Rows from block 2 of a small self-supervised audio encoder (BEST-RQ), named by matrix and row number. Rows with one number belong to one neuron. Each number is 128 + 24 x the weight over its row's rms, rounded and kept within 0 to 255. All counts start at 0.
After each neuron's rows are labels from the 100 clips, of 14848, where the neuron reaches its largest size: "top examples" is what is common among them. Only what is clearly more common there than usual is listed. The data: acted Russian speech (Dusha).
# u: gMLP up (value half) (model.blocks.2.mixer.u.weight, 336x256), inputs 64-127
# v: gMLP up (gate half) (model.blocks.2.mixer.v.weight, 336x256), inputs 64-127
# out: gMLP down (model.blocks.2.mixer.out.weight, 256x336, transposed), outputs 64-127

u.224 [128 111 136 128 128 128 128 128 128  81 146 148 113 159 154 128  95 184 128 128  84 128 128  85 128 128 128 113 128 128 128 128 153 128 128 128 128 128 104  98 128 113 109 128 128 128 165 128  91 128 159 128 128 185  70 128 128 128 101 201 128  64 104 110]
v.224 [128 128 128 166 128 128  80 128 128 128 128  76 128 128 128 128 182 128 128 128 128 128 128 128 128 128 128 170 128 128 128 128 128 128 128 128 128 107 128 128 128 128 128 128 145 109 128 128 128 128 128 128 128 104 105 128 128 128 128 176 128 128 128 128]
out.224 [128 128  72  73 128 128 128 158  79 103 128 128 146 138 128 128  89 196 128 169 128 147 128 128 128  87 128 128 128 128 128 128 192 128 128 149 128 128 116 114 128 128 128 128 128 128 128 169 128 128 128 128  91 128 102 128 128 128 128 128 140 152 128 128]
top examples: emotion: positive

u.109 [128 171 128 128 128 128 128 128 128 128 128 128  77 128 128 128 128 128 128 128 128 157 128 128 128 128 128 128 187 128 128 128 128 128 128 128 128 128 180 128 112 128 128 128 128 193 128 163 160  72 128 128 128 128  59 177 100  58 128 128 128 128 128 103]
v.109 [150 128  73 175 128 128 128 145 128 107 128 128 128 128 128 128 128  54 128 128 128 128 113 128 128 128 128 200 128 151 193 128 128 128 150 128 139  76 128 133 128 128 154 183 128 128 128 128 100 128 128  86 128 128 128 128 149 128 128  68 128 128 128 162]
out.109 [128 128 128 128 128 130 152  76  82 128 128 128 128 128 128 171 128 128  69 128 128 128 128 128 128 177 128 166 128 128 217 128 189 128 169 128 170 150 128 128 197 128  94 128 183 167 207 128 128 162 128 128 128 175 128 128 128 128 128 171 128 128 154  79]
top examples: emotion: angry

u.96 [ 88 164 128 128 128 149 128  78 180 128 128 128 107 107  92  92 128 128 110 128 174 128  89 128 205 128 151 128 116 128  92  87 128 101 108 112 170 128 128 128 128 128 128 128 128 153  88 152 109 128 128 128 152 109 128 128 128 171 112 128  75 128  99 128]
v.96 [128  85 128 128  84  97 128 128 128 153 128 128 128 128 128 128 128 128 128 102 128 161 167 128  75 128 128 200 128 128 176 128 162 150 128 128 128 128 128 128 128 128 128 153 128 128 189 128 128 128 128 128 198 128 167 128 206 128 128 187 128 128 159 184]
out.96 [128 128 132 128 128  58 128 128 128 171  82 128 176 128 128 182 128 169 106 128 128 128 128 128 128 128 128 128 128  63 128 128 128 128 115 128 128 128 149 128 154 128 128 159 156 128 128 128 128 128 128 128  99 128 180 128 128 128 152  69 162 128 128  74]
top examples: emotion: positive

u.201 [128 128 128 181 138 128 177  87 128 128  89 128  96 128 128 128 128 128 196 128 128 128 128 128 128 128 128 184  81 128 158 128 128 128 128 154 128 128 128  76 128 220 185 128 128  78 145 128 128 128 128 128 184 128 173 128 128 199 128 128 128 128 128 145]
v.201 [128 128 128 195 128 128 128 148 128 128 128 128 153 128 128 184 128 128 128 128 145  96 146 155 128 128  96 128 128  80  70 113 128 159 128 128 128 149 164 113 128 162 128 128 128 117  75 158 128 128 128 128 106 128 128 144 111 155 128 122 128 128 128  92]
out.201 [128  65 128 128 155 128 128 128 128  88 128 128 128 128 160 128 128 128 128 155 128 164 106  84  73 128 128 128 159 128  98 128 128 128 128 128 128  80  95 128 128 128 128 128 128 195 100 154 128 128 111 128 128 128 128 128 128 174 128 128 157 192 128  77]
top examples: emotion: positive

u.48 [146 128 172 128 128 128 128 128 128 128 115 128 128  76 128 128 128 128 128 128 128 128 128 128 128 128 128  91 128 167 171 128 128 128 128 128 128 128 128 128 128 128 128 128 128 128 155 128 128 128 128 128 128 128 128 172  94 128 128 153 128 128 128 119]
v.48 [128 143 128  59  94 154 158 128 128 128 128 126 154 111 161 189 182 128 111 111 128 111 117 128 145 170 128 196 128 128 128 139 128 128 128 128 128 144 204 128 128 167 150 128 128 128 128 128  94 110 162 128 128 145 146 128 128  98  97 157 154 128 128 103]
out.48 [188  91 102 128 128 152 128 128 128  94 128 128 128  92  82 113 128 128  87 128 128 128 128 128 128  81 128 128 128 128 128 128 128 128 128 128 169 128  46 118 128 128 164 128 128  72 128 128 128 128 128 112 128 128 128  84 128 128 150 167 128 128  63  96]
top examples: emotion: positive

u.14 [ 94  80 128 128 128  97 128 100 177 128 128 128 128 128 128 128 154 128 128 128 128 128 128 128 183 128 128 128 128 152 128  73 128 128 128 175  97 128 128 128 128 128 128 128 104 128 128  79 128  79 128 128 128 128 128 128 128 128 117 128 128 155 128 128]
v.14 [ 70 128 128 120 128 128 128 128 128  86 151 128 115 108 128 182 128 128 165 128 128 128 128 128 128 128 165  87 128 128 128 128 128 128 128 128 156 128 128 128  67 128 128 128 128 128 128 128 107 128 128 170 128 128 128 128 128 128 128 128 128 128 128 128]
out.14 [128 128 110 209 164 160 117 128 128 128 128 111 128 128 128 128 128 128 128 128 172 128 128 128 128  93 128 128 128 128  96 128 128 128 128 105 128 151 128 128 145 108 153 152 128 128 128 128 128 178 128 128 128 128 128 128  70 128 128 153 128 128 128 162]
top examples: emotion: positive

u.223 [ 97 128 128 128 173 128 168 128 128 128 128 106 128 169 196 109 128 148 128 177 109 128 128 128 128 128 128  78 128 193 128  94 113 128 128 128 128 128 128 181 128 128 128 128  73 128 128 128 128 190 128 178 172 128  68 128 128 128 128 128 128 107 113 128]
v.223 [128 128  87 149 128 128 128 103 176 128 153 128 185 128 128 128 151 128 128 148 128 141 128 150 154 128 128 128 128 128 128 128 166 128 137 128 128 128 171 169  99 128 128 102 128 128 128 169 128 187 149 128 128 128 128 128  88 128 128 145 161 128 128 128]
out.223 [128 128 128 128 128 128 128 128 128 128 128 101 128 172 174 128 115 128 128 128 128  87 128 128 184 128 128 128 100 128  62 128 209 128 128 128 128 128 128  73 128 208 128 128 128 128 128 128 128 128 128 128 128 128 128 106 143 128 152 103 128 128 128 128]
top examples: emotion: positive

u.5 [128 164 128  97 128  95 128 104 128 128 128 128 128 166 169 128 128 128 128 114 128 128 128 104 128  74 128 128 128 128 128 128 128 128 128 128 128 172  91 106 128 133 128 128 128 128  70 128 128 128 146  75 128  75 128 128  64 128 128 159 128 128  81 128]
v.5 [128 128 128  81 128 128 170  84 128 128 128 128 128 128 128  95 128 158 128 128 128 128  87 128 128 128 105 128 128 138 225 128 128 128 128 128 128 128 163 128 128 128 128 102  87 128 128  69 128 128 128 128 128 128 128 128 128 152 128 158  87 128 128 128]
out.5 [128 128 128 128 128 160  69 203 128  90  91 128 128  91 128 128 128 114 128 128  51 128 128 128 109 128 181 128 128 128  78 128 128 128 128 128 128 128 128 128 128  75 128 128 128 158 198 128 128  95 128 188  93 128 128 128 128 128 128 128 128 161 128 128]
top examples: emotion: sad

u.220 [128 128  87 128 128 128 128 128 128 128 128 110 128 128 128 128 128 128 128 128 146 128 128 128  71 215 128 128 128 128 128 128 128 183 128 128 152 163 192 128 128 128 128 128  47 128  78 128 179 173 128 128 128 128 128 128 112 128 128  91 128 128 128 149]
v.220 [154 128 128 128  89 128 172 128 148 128  82 128 178 128 128 146 128 128 128 128 128 128 128 128 128 166 128 103 128 128 115  82  95  81 128 103 128  72 128 128  94 128 128 156  63 128  97 184 128 128  83 208 128 128 128 128 128  97 128 128 100 128  99 114]
out.220 [128 128 128 128 128 128 128 128 142  74  53 128 128 162  74 128 128 128 154 119 128 159 128 128 128 128 128 128 128 128 128 114 128  53 128 128 128 128 128  85 128 155  85 128 163 128 128 128 182 128  90 128 128 128 128 128 128 128 128 128 128 137  98  81]
top examples: emotion: positive

u.320 [155 182 128 105 128 128 168 128 128 128 174 128 128 128 128 128 128  68 153 172 128 128 128 128 128 128 128 128 128  87 128  68 128 152 128 102 172 112 128 109  98 164 128 128 128 155  83 128 177 128  85 128 128 128  98 128  86 128 128 128 128 128 128 128]
v.320 [128 128 128 164 128  92 128 128  52  75 128 128  94 190 128 166 128 128 128 128 181 128  99 160 128 128 128 103 128  93  89 128 128 186 128 128 128 128 153 128 128 128 128 128 128 128 128 128 146 128 128  77 128 128 128 128 128 173 128 187 156 128 128  50]
out.320 [128 128 128 128 128 128 176 128 128 128  77 113 114 128 128 162 128 128 128 128 128 128 128 128  80 128 128 128 198 110 128  85 128 128 128 113 128 128 128  96  98 128 128 128 168 128 155 128 167 128 128 128 128 128 128  64 173 170 148 128  73 128 147 128]
top examples: emotion: positive

u.284 [128 128 128 128 128 128 128 128 128 128 128 128 128 128 128 105 154  81 104 151  88 128  89 100  93 175 128 128 128 128 128 128 128 128 128 128  92 128 112  88 152 128 128 128 167 128 128 128 128 128  55 128 173 128  94 128 178 128 128 128 148 149 128 128]
v.284 [128 128 128 128 128 165 128 128 128 128 158  73  95 128 128 158 128 160  95 128  90 128 128 128 128 108 107 128 128 152  81  85 128 160 128 118 128 152 166 128 128 128  79 169  99 128 128  97 128 128 128 128 128 128 128 128 160 128  92 208 150 176 128  89]
out.284 [128 128  88 128  52 128 186 128 141  94 128 128 160 128 165 128 128 157 104 128 128 108 128 128 128  83 128 128 128 128 128 196  95 128 128 161 149 163 128 128 105 103 128 128 128 128 128 128 160 128 128 128 128 128  88  95  93 145 128 128 153 128 190 153]
top examples: emotion: positive

u.309 [128 128 128  85 128 142 128 128 128 128 124 128  78 128 128 128 128 128 128 128 128 128 128 128 128 164 128 128 180 128 128 128 128 128 106 128 128 128  83  87 128 128 178 128 128  63 128 128 128 175 128 128 128 128 100 128 128 128 128 128 128 162 147 103]
v.309 [128 128 128 128 128 128 128 128 128 128 128 128  90  88 128 128 158 128 128 128 128 128 128 128 128 128 128 207 128 128 128 128 128 157 181  82 128 128 128 114 128 128  36 128 138 128 128 128 128 128 128 128 150 157 128 128 128 110 128 128 112 128  71 128]
out.309 [128 189 128 128 128  89 128 128 128 128  72 128 128 128 128 128 128  56  85  99 128 128 128 128 128 128 128 128 128 173 128 128 128 128 187 128 128 128 155 128 128 128 128 128 128 179 128 128 128  94  72 152  75 128 128 128 128 128  96 170 128 128 128 128]
top examples: emotion: positive

u.306 [128 128 128 128 180 192 128  59 155 128 128 159 128 128 128 128 128 128 128 128  97 128  82 128 128 128 128 128 128 102 128 128 157 128 109 103 154 128 175 128 128 166 128 103 128 128 128 128  98 128 128 128  89 128 128 100 128 103 128 173 128 128 128  93]
v.306 [128 128 128 128 128 128 123 128 174 128 128 101 128 128  98 183 128 128 128 128 128 128 128 106  73 128 128 128 128 128 128  99 183 128 100  55 128 128 128 173 128 128 156 128 128  72 128 104 172 128 128  89 136 184 176 170 128 167 128  94 128 163 169 128]
out.306 [128 182 128 128 128 128 152 128 128 128 128 106  64 176 128 128 128 100  90 128 166 128  98 128 173 128 128 154 128 128 128 128 128 128 128 128 128 128 218 205 183  70 128 128 128 128 101 179 128 128 128 128  84 128 128 128 128 155  97 128 165 128 128 128]
top examples: emotion: positive