config.toml
model = "self-supervised audio encoder (BEST-RQ)"
dataset = "acted Russian speech (Dusha)"
train_examples = 26041
n_mels = 40
hop_length = 160
input = "mfcc"
win_length = 400
codebook_size = 256
mask_prob = 0.08
arch = "gmlp"
norm = "rmsnorm"
mlp_ratio = 2.67
subsampling = 4
layers = 12
width = 256
residual_init = "zero_last"
optimizer = "soap"
beta2 = 0.95
learning_rate = 0.0026
beta1 = 0.95
shampoo_beta = 0.95
eps = 1e-08
precondition_frequency = 25
max_precond_dim = 1536
one_sided = false
adamw_lr_other_params = 0.0022
cautious_weight_decay = true
magnitude_pruning = 0.7
max_steps = 14100
batch_size = 256
epochs = 138.6
lr_schedule = "cosine"
final_lr_fraction = 0.01
warmup_steps = 2820
weight_decay = 0.0
adamw_weight_decay_other_params = 0
Rows from block 3 of a small self-supervised audio encoder (BEST-RQ), named by matrix and row number. Rows with one number belong to one neuron. Each number is 500 + 40 x the weight over its row's rms, rounded and kept within 0 to 999. All counts start at 0. Numbers have three digits each.
After each neuron's rows are labels from the 100 clips, of 14848, where the neuron reaches its largest size: "strongest on" is what is common among them. Only what is clearly more common there than usual is listed. The data: acted Russian speech (Dusha).
# u: gMLP up (value half) (model.blocks.3.mixer.u.weight, 336x256), inputs 0-255
# v: gMLP up (gate half) (model.blocks.3.mixer.v.weight, 336x256), inputs 0-255
# out: gMLP down (model.blocks.3.mixer.out.weight, 256x336, transposed), outputs 0-255

u.197:666500500500591451500500500500436500552500500595500500500500500500545500500443500500528500437454500500500468500449626500500500500500475500500524500500433500537500476500527500500500428428500500414500500529500500500562585500581551500468615500555500500500559500426500440500500500556564500500466500500500500401500500500500500500500447500500500500579451544534500490500500500500500500500472500500500567500500500500500500421500566500500500461500500500575500533500401436500427500500473500593500500500500500500500522500500500545500500500500416500595426579568500500567500440481500454545500500500404391500500500500500500500500599500500415500452544580500500586564500500546500500500565500500397563500500500500489500500500500500500500500556500552568500500500453463406402500500500500
v.197:500500500560541564500555426500500500500500500500578500500593500500500500500500438500448581500500500500600500451500500500500500500376500500500541446500562500500500466500500500500500500529500500500585500500500553500500435407500500485500500478500500563500644500421500405500500614500500500459500369500500500500500500500581511500567500500500500500500500500590500500500500500500500500500500500500500453500500458470500500457567500422500500500500500500500600430500500500500500500486500500500500462500500619500500500613500500500560548588544461500500500500500500500500534500465432500500541500553500477500500500500500540500447500500500500500478500500500627500500408500500357500500421500434500640500500500500500444500590500500500417546500500500500500500500637500500500456500500500
out.197:473500500500500500500395500500500436500500500500500500500500439500500418500500432500500500500386453576500500500500519500541500500500609500455500550506500500464500500561565500439500500500534576500500500500500500608500500500500465431500500500525500558500540500500500500558500500500500411451700500481500500548500500500500500500500500500500500500599500500500500500574500500500500500500500575570500601500500538500500414462500500500426500500438500425481500500500500451500500500412500500440500552500500405500500451593463500451500593500500378500500575500500500500635500500500500500500500487500500592500537500434500446500573433477540455552500500500500557500585500500500500500500500562500500500500415594500500500500500421500456500500500500500500500500548601559500500500500500458
strongest on: emotion: positive

u.96:534500500500500500500614500463500481500500500500500570427500500500500555552500500500500500474566547500500500466500500500500500575420565442500564553500500409500500500564565457535592500500500500423582437567500411553500441500612500500500500573580525500500519500500500500530454576500554453500500500500550500500500402500500500477500500532500500543500500500569500500500570471500500500572500500500500471500500477500585500500500422542500500451449500500500500500500441444500500500500453589500500532500500385436500500500500583453500500500379439462500500594530500500500500500500500500430432556500546500490460603500500500500406500500446500500500500570456500500500500590500500500563500500500552428500500480500500593500555448487500525500452500500500500430500500500490500500423410608
v.96:500500500500500500547500500500441500500610429500597500643559500500500500500500451536500529500365409577500500500500398418500500500500500500500445500545500500500500573500500500454500578500379500500500500500500500500500428500500500534500582500482500443531428500549500472500500500500500528453500500418500500500500500500500500500600500500367500500500500442500568562464585500530500500500454500500500568500500399500500500441500500500500586500500500500400500541500500461500500546500500500388433500500500651500500465500500500500500500500500500500500500500402436500500500500500464500500500500500500527500489500500500500500500500500500534500500500500500547500500500537500500500500500500500560500500500500433462500560500500453463500500394500500424453479468500644483403500590500500
out.96:500429500554417500545500500500500500500500500500500539500500431545431407589533500500500453500500500500500434500500500596535580525500579500500597602500500500429500500534500402500500500500500570500500500500500500500500460500484395500500500500500500418551500500483500424534500500426500500500513500500500500404500500500500500500500416500446500500522500450488522500500500500415500500448500500579500591500500464477435615500500500500500500541500500614500405500558500500500559589500500500500500433500500429424500520447500500500500500500500500500500500456500460500480500580500500500500600371500500585500500500556500500561532500500500455417500500500500500500500500405500500500542500500500500500500500500434394500500500500500580610594500500440507500470577500500500560557500500500
strongest on: emotion: angry

u.34:571463500500500500424500391500500576500500500500448500618600363466500549421500500427500500500394500500500500500500500500436331500500500500500500500500500598500500500500500500500562500390500456500500572562415459500442500500500439500500500427500571500419500431500500500525500500500500653520500466500500500500500500500500500500500500500500500500462481530412437500500500463573511562500509500500500500591500500500500525500500500500589358500500472572500500547533500500500538500500572500500500438500500500500467500428500500586500500500562522500500500500500460500500500500500500500500599500476500500443500500500500500500500500595500500500572500500500500500500530500463419500500500500500500577500397543544545500500500457500500500449500500500428500500500521500500573500500500500
v.34:500500500500500446396424596500619500500500500500500426500561500500500365464542500500500500500500626594500424500500500500500500500500500500500500500500500500431500500500500427500372500500500500587500500500500500500541500500474423500545500500500500500500465376500500500500462500458532418500620596500500500500500500500500500535500500500500500539500500500500500500500433500500500500543500580500500415500500500500534500500500519468500500500500485409500500500617500484500431439477500500500500500500500500500500500441500500500500500500442449500543500401566500500434563500500500442500457500500500500500500500500566500500500500500451500565500500500500500500500500500447650500500500500597454500500426561459500370500500500500587500461451500619542500536565500463500500500570500500
out.34:564599500550500500500500500588425463500500589534500543500420500500456446500597500500500500515500500500500500500500500525500545500500500433500500500451500500500569500500500500481487500559550500424500500627500500500500500500500500500547500550500546500500500500500500485500432542500541500537441452424425500500500500425500500500553461500500444500500468425500467500470500500500500500500500610500500500580500480500500547500408500500500500500585500566500500500500500500500500500431500500390418440500463500452500500500500500500500500500567500500602500500462500500500529500500500500500500459500500408500372642463500581571440554500467500541500500500500500558430447500601550500500568500500500451538532500500500616543500500553441500500500500500453500500628500425500500569500577500
strongest on: emotion: positive

u.3:500500500433500552500500500563500572500500500476500500471566554500500500500399500500560583470565500500500466500500500500538439500500500500457500438500500500500500500500500555500500500525500398500500500500500444500500500500500426500580500500500379500500500500500431477599416500500570500500500500628500500500500500500500500500371500426420500406500500500500500500500500544500500500500500407500500500446348500500500500538500500500380500500500553500500446500500500500500500500500500500500500500500458500500500397500500500550500625500559500500399430500500500500500500544613500500500453500500500453500431500432581485500448500500500500500500500500500500447500400500500500500500510530500500500528500500500457500500606500452610500500500500551500500500500579500538393585500422500
v.3:500453427500500488500403438500554519500541500500419500439440500388500460585617605500500500500402500500500579500543462451379500563500500500500453500500429611434544500500500500500453500500500452500500472527500500500510402440500574386500500500500553500500578500500500500500545537422577500500521500404500500500550500500500500500500500541500500500500500566500500500587445448500500500500500500500500500546500500500542500455500465500565500500500500500500466582576500500538500559500500500380571500500541500475500500500500500500500500500438500430500573462456500500500500541500500500500500447500500409500599500500500399500500589500581500500475541500500500550500447500558500573500559500500500500558526500500443500500452500429500500456454521500483534500500500500500500463448554500
out.3:500500500527500463500404500419429500500569553500500451459500500500600500500551500500500594500474500500500520548579444433500595500500500500500466436532546585500500452500474500500500500571500615500500500500461500500500556500500500500500588500500563500462571551567612500438500500500500500419558469500404500500500500500500500500500500542500456587500500500500500500500500500500570500468500547564500427500422500500500500500500500500517500500500500565432500500500500574562500500500500555457591500455500569549396500549500500419500500500500500450500500500421500500538423500466537500500500500500500427500613534500420500572452500428500439500550500500500564608500597500500500558557500500500500500528500530443500500500500500500549500532569500500432500545544500500459500433500530572
strongest on: emotion: positive

u.260:420446500500500500609428571618500500500500500500500473500500535567500500500500500500500500500500500399500500500500375541500500500450500561413500418500500500500500500500500500500443500500500421574500402500606500500500584562587500500629500500417500500500500407605500444573500500456500500500497634500443500500500500500500500500500500500500500500500500500500500438549500583355500500500434500500500500500393500571500500431500500500500561500500421500500500500500500500551500500500500436500500500500500500500500500500565500572500500500500500500500500500500548572500500500532500500574500500500500500500396500442533543500432500500500500500500500500500431500500500500581500500500632500586500484500500500444500500500500500535500560500500407500500500500500442500500500500447500500
v.260:500500425558500500419500500500500500561568500440500475500614500500562500532500500477427500551500500500500500500500500500500500500500500500546500473362500621500500500518530455500500500500561500546500500500500500500500633500438568500440518629500500500409528551500500500500500444500568500500429451500500583500500500500500500548500537500500459565500430467500500500587427591500556500451500500606500543500419425500500615500543500500500500500500500576590447500594500500500500500500500500500500500500520500500526500500500563500500500500500576500500421500500589500500500435460500500500500500500500500572500500500500500443500500500500500500500500561500500469415414500500500545500500446444500459500500500500589559500591500500500500500500545390500441500500500500578428500500563500
out.260:500500500500543500500500500500413500500500500452500500427500500500500500500500500452456578582500500451500500500464500500500543500500500437500500500500555500582500500500559421477500500500500443500410500500448500500500612500500500500500500554500500500447500621389529500500557500500500454500402418500500500500500481500500500500500500500500424500500500500500500552565500500564500500500500500622500376500500466365500500409500500434500500500500500500500500500607500500500500500500421500500601500500500500500500500584500500500602500551500500500590500500500500500429469500438500500500500500500500500500551390500500500444549500500500500569544500500500558500500500598500432500543500456415425396500500420500500500556500500500591500500500500500596500500500500500575404500569500500
strongest on: emotion: positive

u.329:500500500548546415500500500500500500500500500500613397530500532500500500545425500431646500500500500500500500500432500500500500451500474500500500500422540500500500500500417500500500415500603500500500500500500500500567459500500549500614500500500500459500500444448500500388558579447570604500500500470500500500500500500500429554500535500500500500500500500500369500604500500595517500415500435500500500559500500500500500529500500500500500500559524500500500436500500500500500526500500500500500470552500500500500500500428500463500500544576500448500500500500500500422457432500500394500448500436451500500442500500431500500500500500500467500500434500500500500500575529461626537500500500435500534500404500500500500500500500500500500611500500560580581500551500500553500440608500500
v.329:500415500500500466500500500500468473500500500482500500500611500500611500470593500553500500500500500500446500391500500585500500500500500500500579500589550500500566500554614500500500500500500500584450500555500500441543597500588500500500412500500500574500412500583605500500500500500391430500573500560423500569500500618500500500468500500500500500500500493500500500528500461500500500500500500500500500500500423500500500500567500500500500500500469500500500500500538500447500500500441442500500500548500500500592549562500579416564500500395500500500448483500500592585500500500500500500500451500500500500555500500427500368500500500500500500500500500500500500500500500500500500500500500555500500500500550500500500500500500500500340500538589500421500500500567500500500404500500474
out.329:500500445500500548394500548500500500500455500500459403547500436500500379500500445500429500500500500500500500441500500500500500416500500500500500500562468527427500500500500500500571544500500500500500472442427559500546500607500500500500368549500500440540500467500500500459500500500500500500500500527562608500500500500597500500500500500500500451458423442446434431500500526500500500500500500500500500462500500452569459452500500500536426580557500500500500527500544500500624500500500415500531500500500500500565447500564500500435615500500566558563500500500500450500500500500500584500483547598500560500592500500500431500519500500464500500566541500525435452575565500500500500500437500500500500500500500500500577445500577500500609500500467500500500500500500598500500470500500389
strongest on: emotion: positive

u.262:403500500500500500500500500500500500416500500500500500393500500500500500552515500500583500500601500500500440500454500500530500618500500500500500500688500543500500422637500500500500436573405500500500437500454500603500500500500500495455500500559500500512500500424520500500500500500500500500500500500500449500500500594500500361500500500500500500500456500500500500500500500500500500408500500500500446640500500500500500500500500500500500608500500413500500500500500447500431500500500500500567332444500500539500500500500459500500500500431500527459453550500438500500607562500565500500500500500500500459500459459500500425500551500447500500500500622500500500500500550500500500500457500500477500500558500500500500500500500500500500478500500500500500500550471500459500500391399500
v.262:500500500595425500500500500467500500500500500500500500500500500500559500500500387500548526500432500500398420596500500500475500500500500464500500528500500500462500500500500500359500446500500500383401500500500500500500500500500500500579465500500555500500500500601500500459401500500500500500640626500390400500500500500500500500500500472500500557500500449475500500500500475500500500500500432500500500500500500556500449417500500500500539500500500453500500500500500500591618500500500593500500500500500500607500500433500500500500500500500500500500500500500500500427575500500500500500500500592500500590433500500500500500500424500500590500500500646500633500400500500500500500500500500435500500600469500500588500500500500500500500464500500500500500426500500500500500500563500500
out.262:447440500454500500529567407500500463500500446562454500500500449500459500534500525523432500500500500500500500409500500534442442500500500583500500500500500444500500500500431500345500500500500500500500500500500500562500500587464411500500500513500500500460500500500500555500500508500500500500500547500553434500500500500500500500531500500547531500500451500500500500454394500500500500500500500500500420445500519420500500500578553500500584500500500500500500446500500453427458500593500545500500500500500551500439500500500500565568653593500500500500500500611500500500588496466567441500500555500500500500555500552500500500500500500500374549539500500500542500500500672615408500500500461500500500500500500381500613500573500500556500500500424500500500500500500500500500500500500500
strongest on: emotion: angry

u.201:500500500500435542500500432500500413500500500500500481392562531603500547520640500462537500443422500455500416500576500500500462500500472500500541500500527500622500500500444500500452500470500450500500500464500403556500500500500500426500500500500500500500500500435500500500500579500454421500415461500500472500442500549500418500565500500449436491500500500569500500500500500500500500500500500425500500500500500500500500500500537429500548541555500414500500500556582545500500500400452500500500500500500500500430500500446500500583500500500500500565557430580457500590500500445413500500500528544500500500538391500500500500500412500500500500466500500401500526500500402500500363500500500432500500531500617500500433500558500557500500500500500500500500471500500500500500500500578565
v.201:500500500442500500436500500500500587500500573562416500460500500500500452414500500500555500520500555500431554500554458500500500500500500500500500516423500522500500500500500500421419500586500500500500550577451500532558575500500500500500500500500500500500453590500500543500500500500500404500500500582452500500500500500500432500500479561438500500500500500562500500500500500500444500556420500500500500430500500529500500418500515557479500500467595500500500500433514500500500472500441430500472500500545500500500500500449550500425539500420500422400500578404497438527475500585500500500530500500500500458500465500500500500550551563500584564579550619500450544500448500598500500500500500559569588500500500500500500417603500500594444500533532538500527500461623500500456500444500500
out.201:500588500500556470500500500500500500500500500449569500500500533570441544500500500555500549500595500500500500470500536527431637436453460500500500385500558500500426427500440556500500445500500500423569500500500430500500578500474500500500500520440500478500551500500500500500500500500413500500500500500500500456474500500500500500500546500500500399464439524500500500500500500500500500500500500500500500500500457649500583564460500527565500500500500500500500467593500500436426500500500500500500500500500500500439500598500500356500500500500500500500581538500500500500555385500500500403474500500500500500566500526423500500483500445500500500500500500500500500500573428500500500586500500500500500500568500551603500608500500603500500500500356500570500500434500500451527500500500500
strongest on: emotion: positive

u.239:500500500524500500571500621500500500560500422500434500435500500500500500500500378500637500500500500500524500500500388500620500500500500567500500500500500500500500500500500442402609467500561560500500500576409500500550500500500500419500500592500431500500500500500500500554500500500500553500500500500500399500500500500500500500397500500500500460524555427500500500500500565500585500430564623552500500500417500545615500500500500500500500500458500500500500500500500500441500500500425548500500500500500500500500500573500500500381500500500500500500500500500500456500409452500500500500500500417500500500500438500500500500372500500500500500500500500453500624422578500500500633500500500500500500500541500500553500492500500500500500500423500500500500500500500411500500500500500500
v.239:500500548612500500560500420500500500500500434500428500630500500511500500543539500500438500399500500465500500500540540500420456500500500500500465468500522500500500500500500544500500400557500500500500500428397576544500500500500500500500588500500412432553398500500521458500581508500439500500500437500500500500500500661500500500561500430635500564500440500500500618500500500500500500500460500565500500500500500500439424522500500500500500500500500500500500500403500500500500404500470500394500500420500468417516500500500500500500500500500555500500500513539545445500500500500500500500500500500500500500500500454500500500500500500500500571500430583500500427513500500500500500500450528500428573500547500500559500500434455593500500500500500500500450617500500576591534500500500536
out.239:359568418460446560500551353500500500500500500500591500500500500500500458500500500554453500428500500500437500500500585500500526500528500500576548500500500429520439561500500586500500500500500500500500563500500500500500500574500500453500436500500538500531500500500500500500480555403500500500500434500500500432567571556562500500561533391551527500500500561500500500420500500428500528500500500500453500500500447500500500500500500539527500500500500500573500410500500559500500500425529500586467405500393412500524577500500500536500535549500434500484422500432500460500500500459500500500500500546415500500500500500500500553563500426500500500571457500415500461500500500546500500407500500437548548500500500500550500500478500500574500581500391500500535500500533500500500419500500452
strongest on: emotion: angry

u.114:576500450500500586555500500425500500500395500500500500500500500500500376500500500500500500500500500500631500500500595500500500500500440560500545500500500578500500591500500500385575500500500535500446500500500500500500500500500420500500500596447441500500500420500500500500500432569500500500500500500500500500500500458500500500500500500430500500500616500650470406437500500500381500500500533500500500500413500604500500500500500500500500500500608460500500500443500500500500500588411500500500500500500397500500500500500369500500500500500500500500500500439500443500500500437533500500500500500500500500583500528500500500500500500479500500500500620500500500500500500437500500500420674500500500500555500500500500500470500500500500500500517500500500500500500500587607500500500500
v.114:500577448451500563500500500500500535500395572500500500500500500642500434625500500500426427500500441500500500500500500401500500500500500500500500434500500500500534500407500500500409500500521500500500500500500500500398500500500500538500500574500500500500500500500500445500500500500419500492500500500500450500500500483500500386500447500500500500500539500458500500500527500500416430424500500500519500578533435500500500411436500561500500500500500400395500421573500449500500500500500500500500543544547500500500554500500492500500500576557595411538560500500403543500500500500517500500408500500500500423500500500500554500500500500500572421500500500560576500500465500500381458500500500576500500467500500500500500556500500552500500500523500614417500600500500500500414500500500551
out.114:500500500433500570500500500500423500500500500372500480500500598500500500484500500500471500500520500500500651500500436417570500500500500500500456500500500500500500406500500500575440500500500500500500552500500500500554500500500500500500500500500500500500500547500500500500500500500375429417553566500500500592500500619500577435500500500500537500500500500369465500500500500500500500500500500500500500579611500500500440500437500454500469500500500500500477500500500500410563500500363500500566500465500500500432500500500500500500500414500500500468568500500554543600500500543598388500558500500439500500500500500500500577500500500500596500500500500500567500500500569500500500500653435500500500500500500500500500500589500451500500500500500560472500532500500500586432500500440500
strongest on: emotion: angry

u.8:500500500394500533500500620500500500500500500500401500448500500545500525500500394614448500500500500500500500500500500532500500500604500423500500500500528500450543430500450486456602549500500500500425500500500500500500458415415434500444500500500500500572500500500500500500500500476429500500500500500547453500500500500500500500393500500500500469500500500500500500500418500500500500500500500464463500525500582500422500500500539500535500570554596407500500443500500500500589500500500444438500500500416576500500500563500422500500500500405543500500500500500500500500500500500452428500500500445500431468519500435413500415556500500615449500500500500500429500445446500500500500354500500500500500500500404530500528500500500500577459500500580466500500536500500500500376552451500500
v.8:516500500579500391360500500489500500500500477500500500500451467500473500539500458439540500500500500559543465567500500500500500500500500500423500500500500500577500563500500536405557518441500445500500415500500620500562564500466500500612500598436500562419542500500500500500500500500500500500500500500500595500532564459500589500500500500554500500547461564500500405500427500500500403500500555500500500500500479532467479500500500500500554500500500500500500500443459500500500500500500604500500405500500500500500446500500500500500500500551606619500525500410580500500500500533500500444500543500500500500500428500500371500437500500500500500605590500411500500570500627551604439500500500500500500500500500500500449500500486500500500500500500500500548500500500500500500500465500500
out.8:598500500424500500500412500500500500500455500500500522500500452500500432597374500500500593500547500462500500547500500545551458500500550500500584548500500470500500500500500500500389500453500500500500500500605447419500500500500500500417500606566462500500500500500500560500600500582500500435500500500500500466500448500500500500610405407535617427538448500500500500500459500500500564500447404550500500500500500500439500500500432500500473500500594500500465500500419500500500500500470519500500500487500500500404500500500450448561500500500500500582500500500500500500500468500500561500500500452500550500500500500500470500500500500500500563500500392500500477500398500458500437500551565500500370456500500500500500407563500500500442500550500500500500593500500546500500500428467500
strongest on: emotion: angry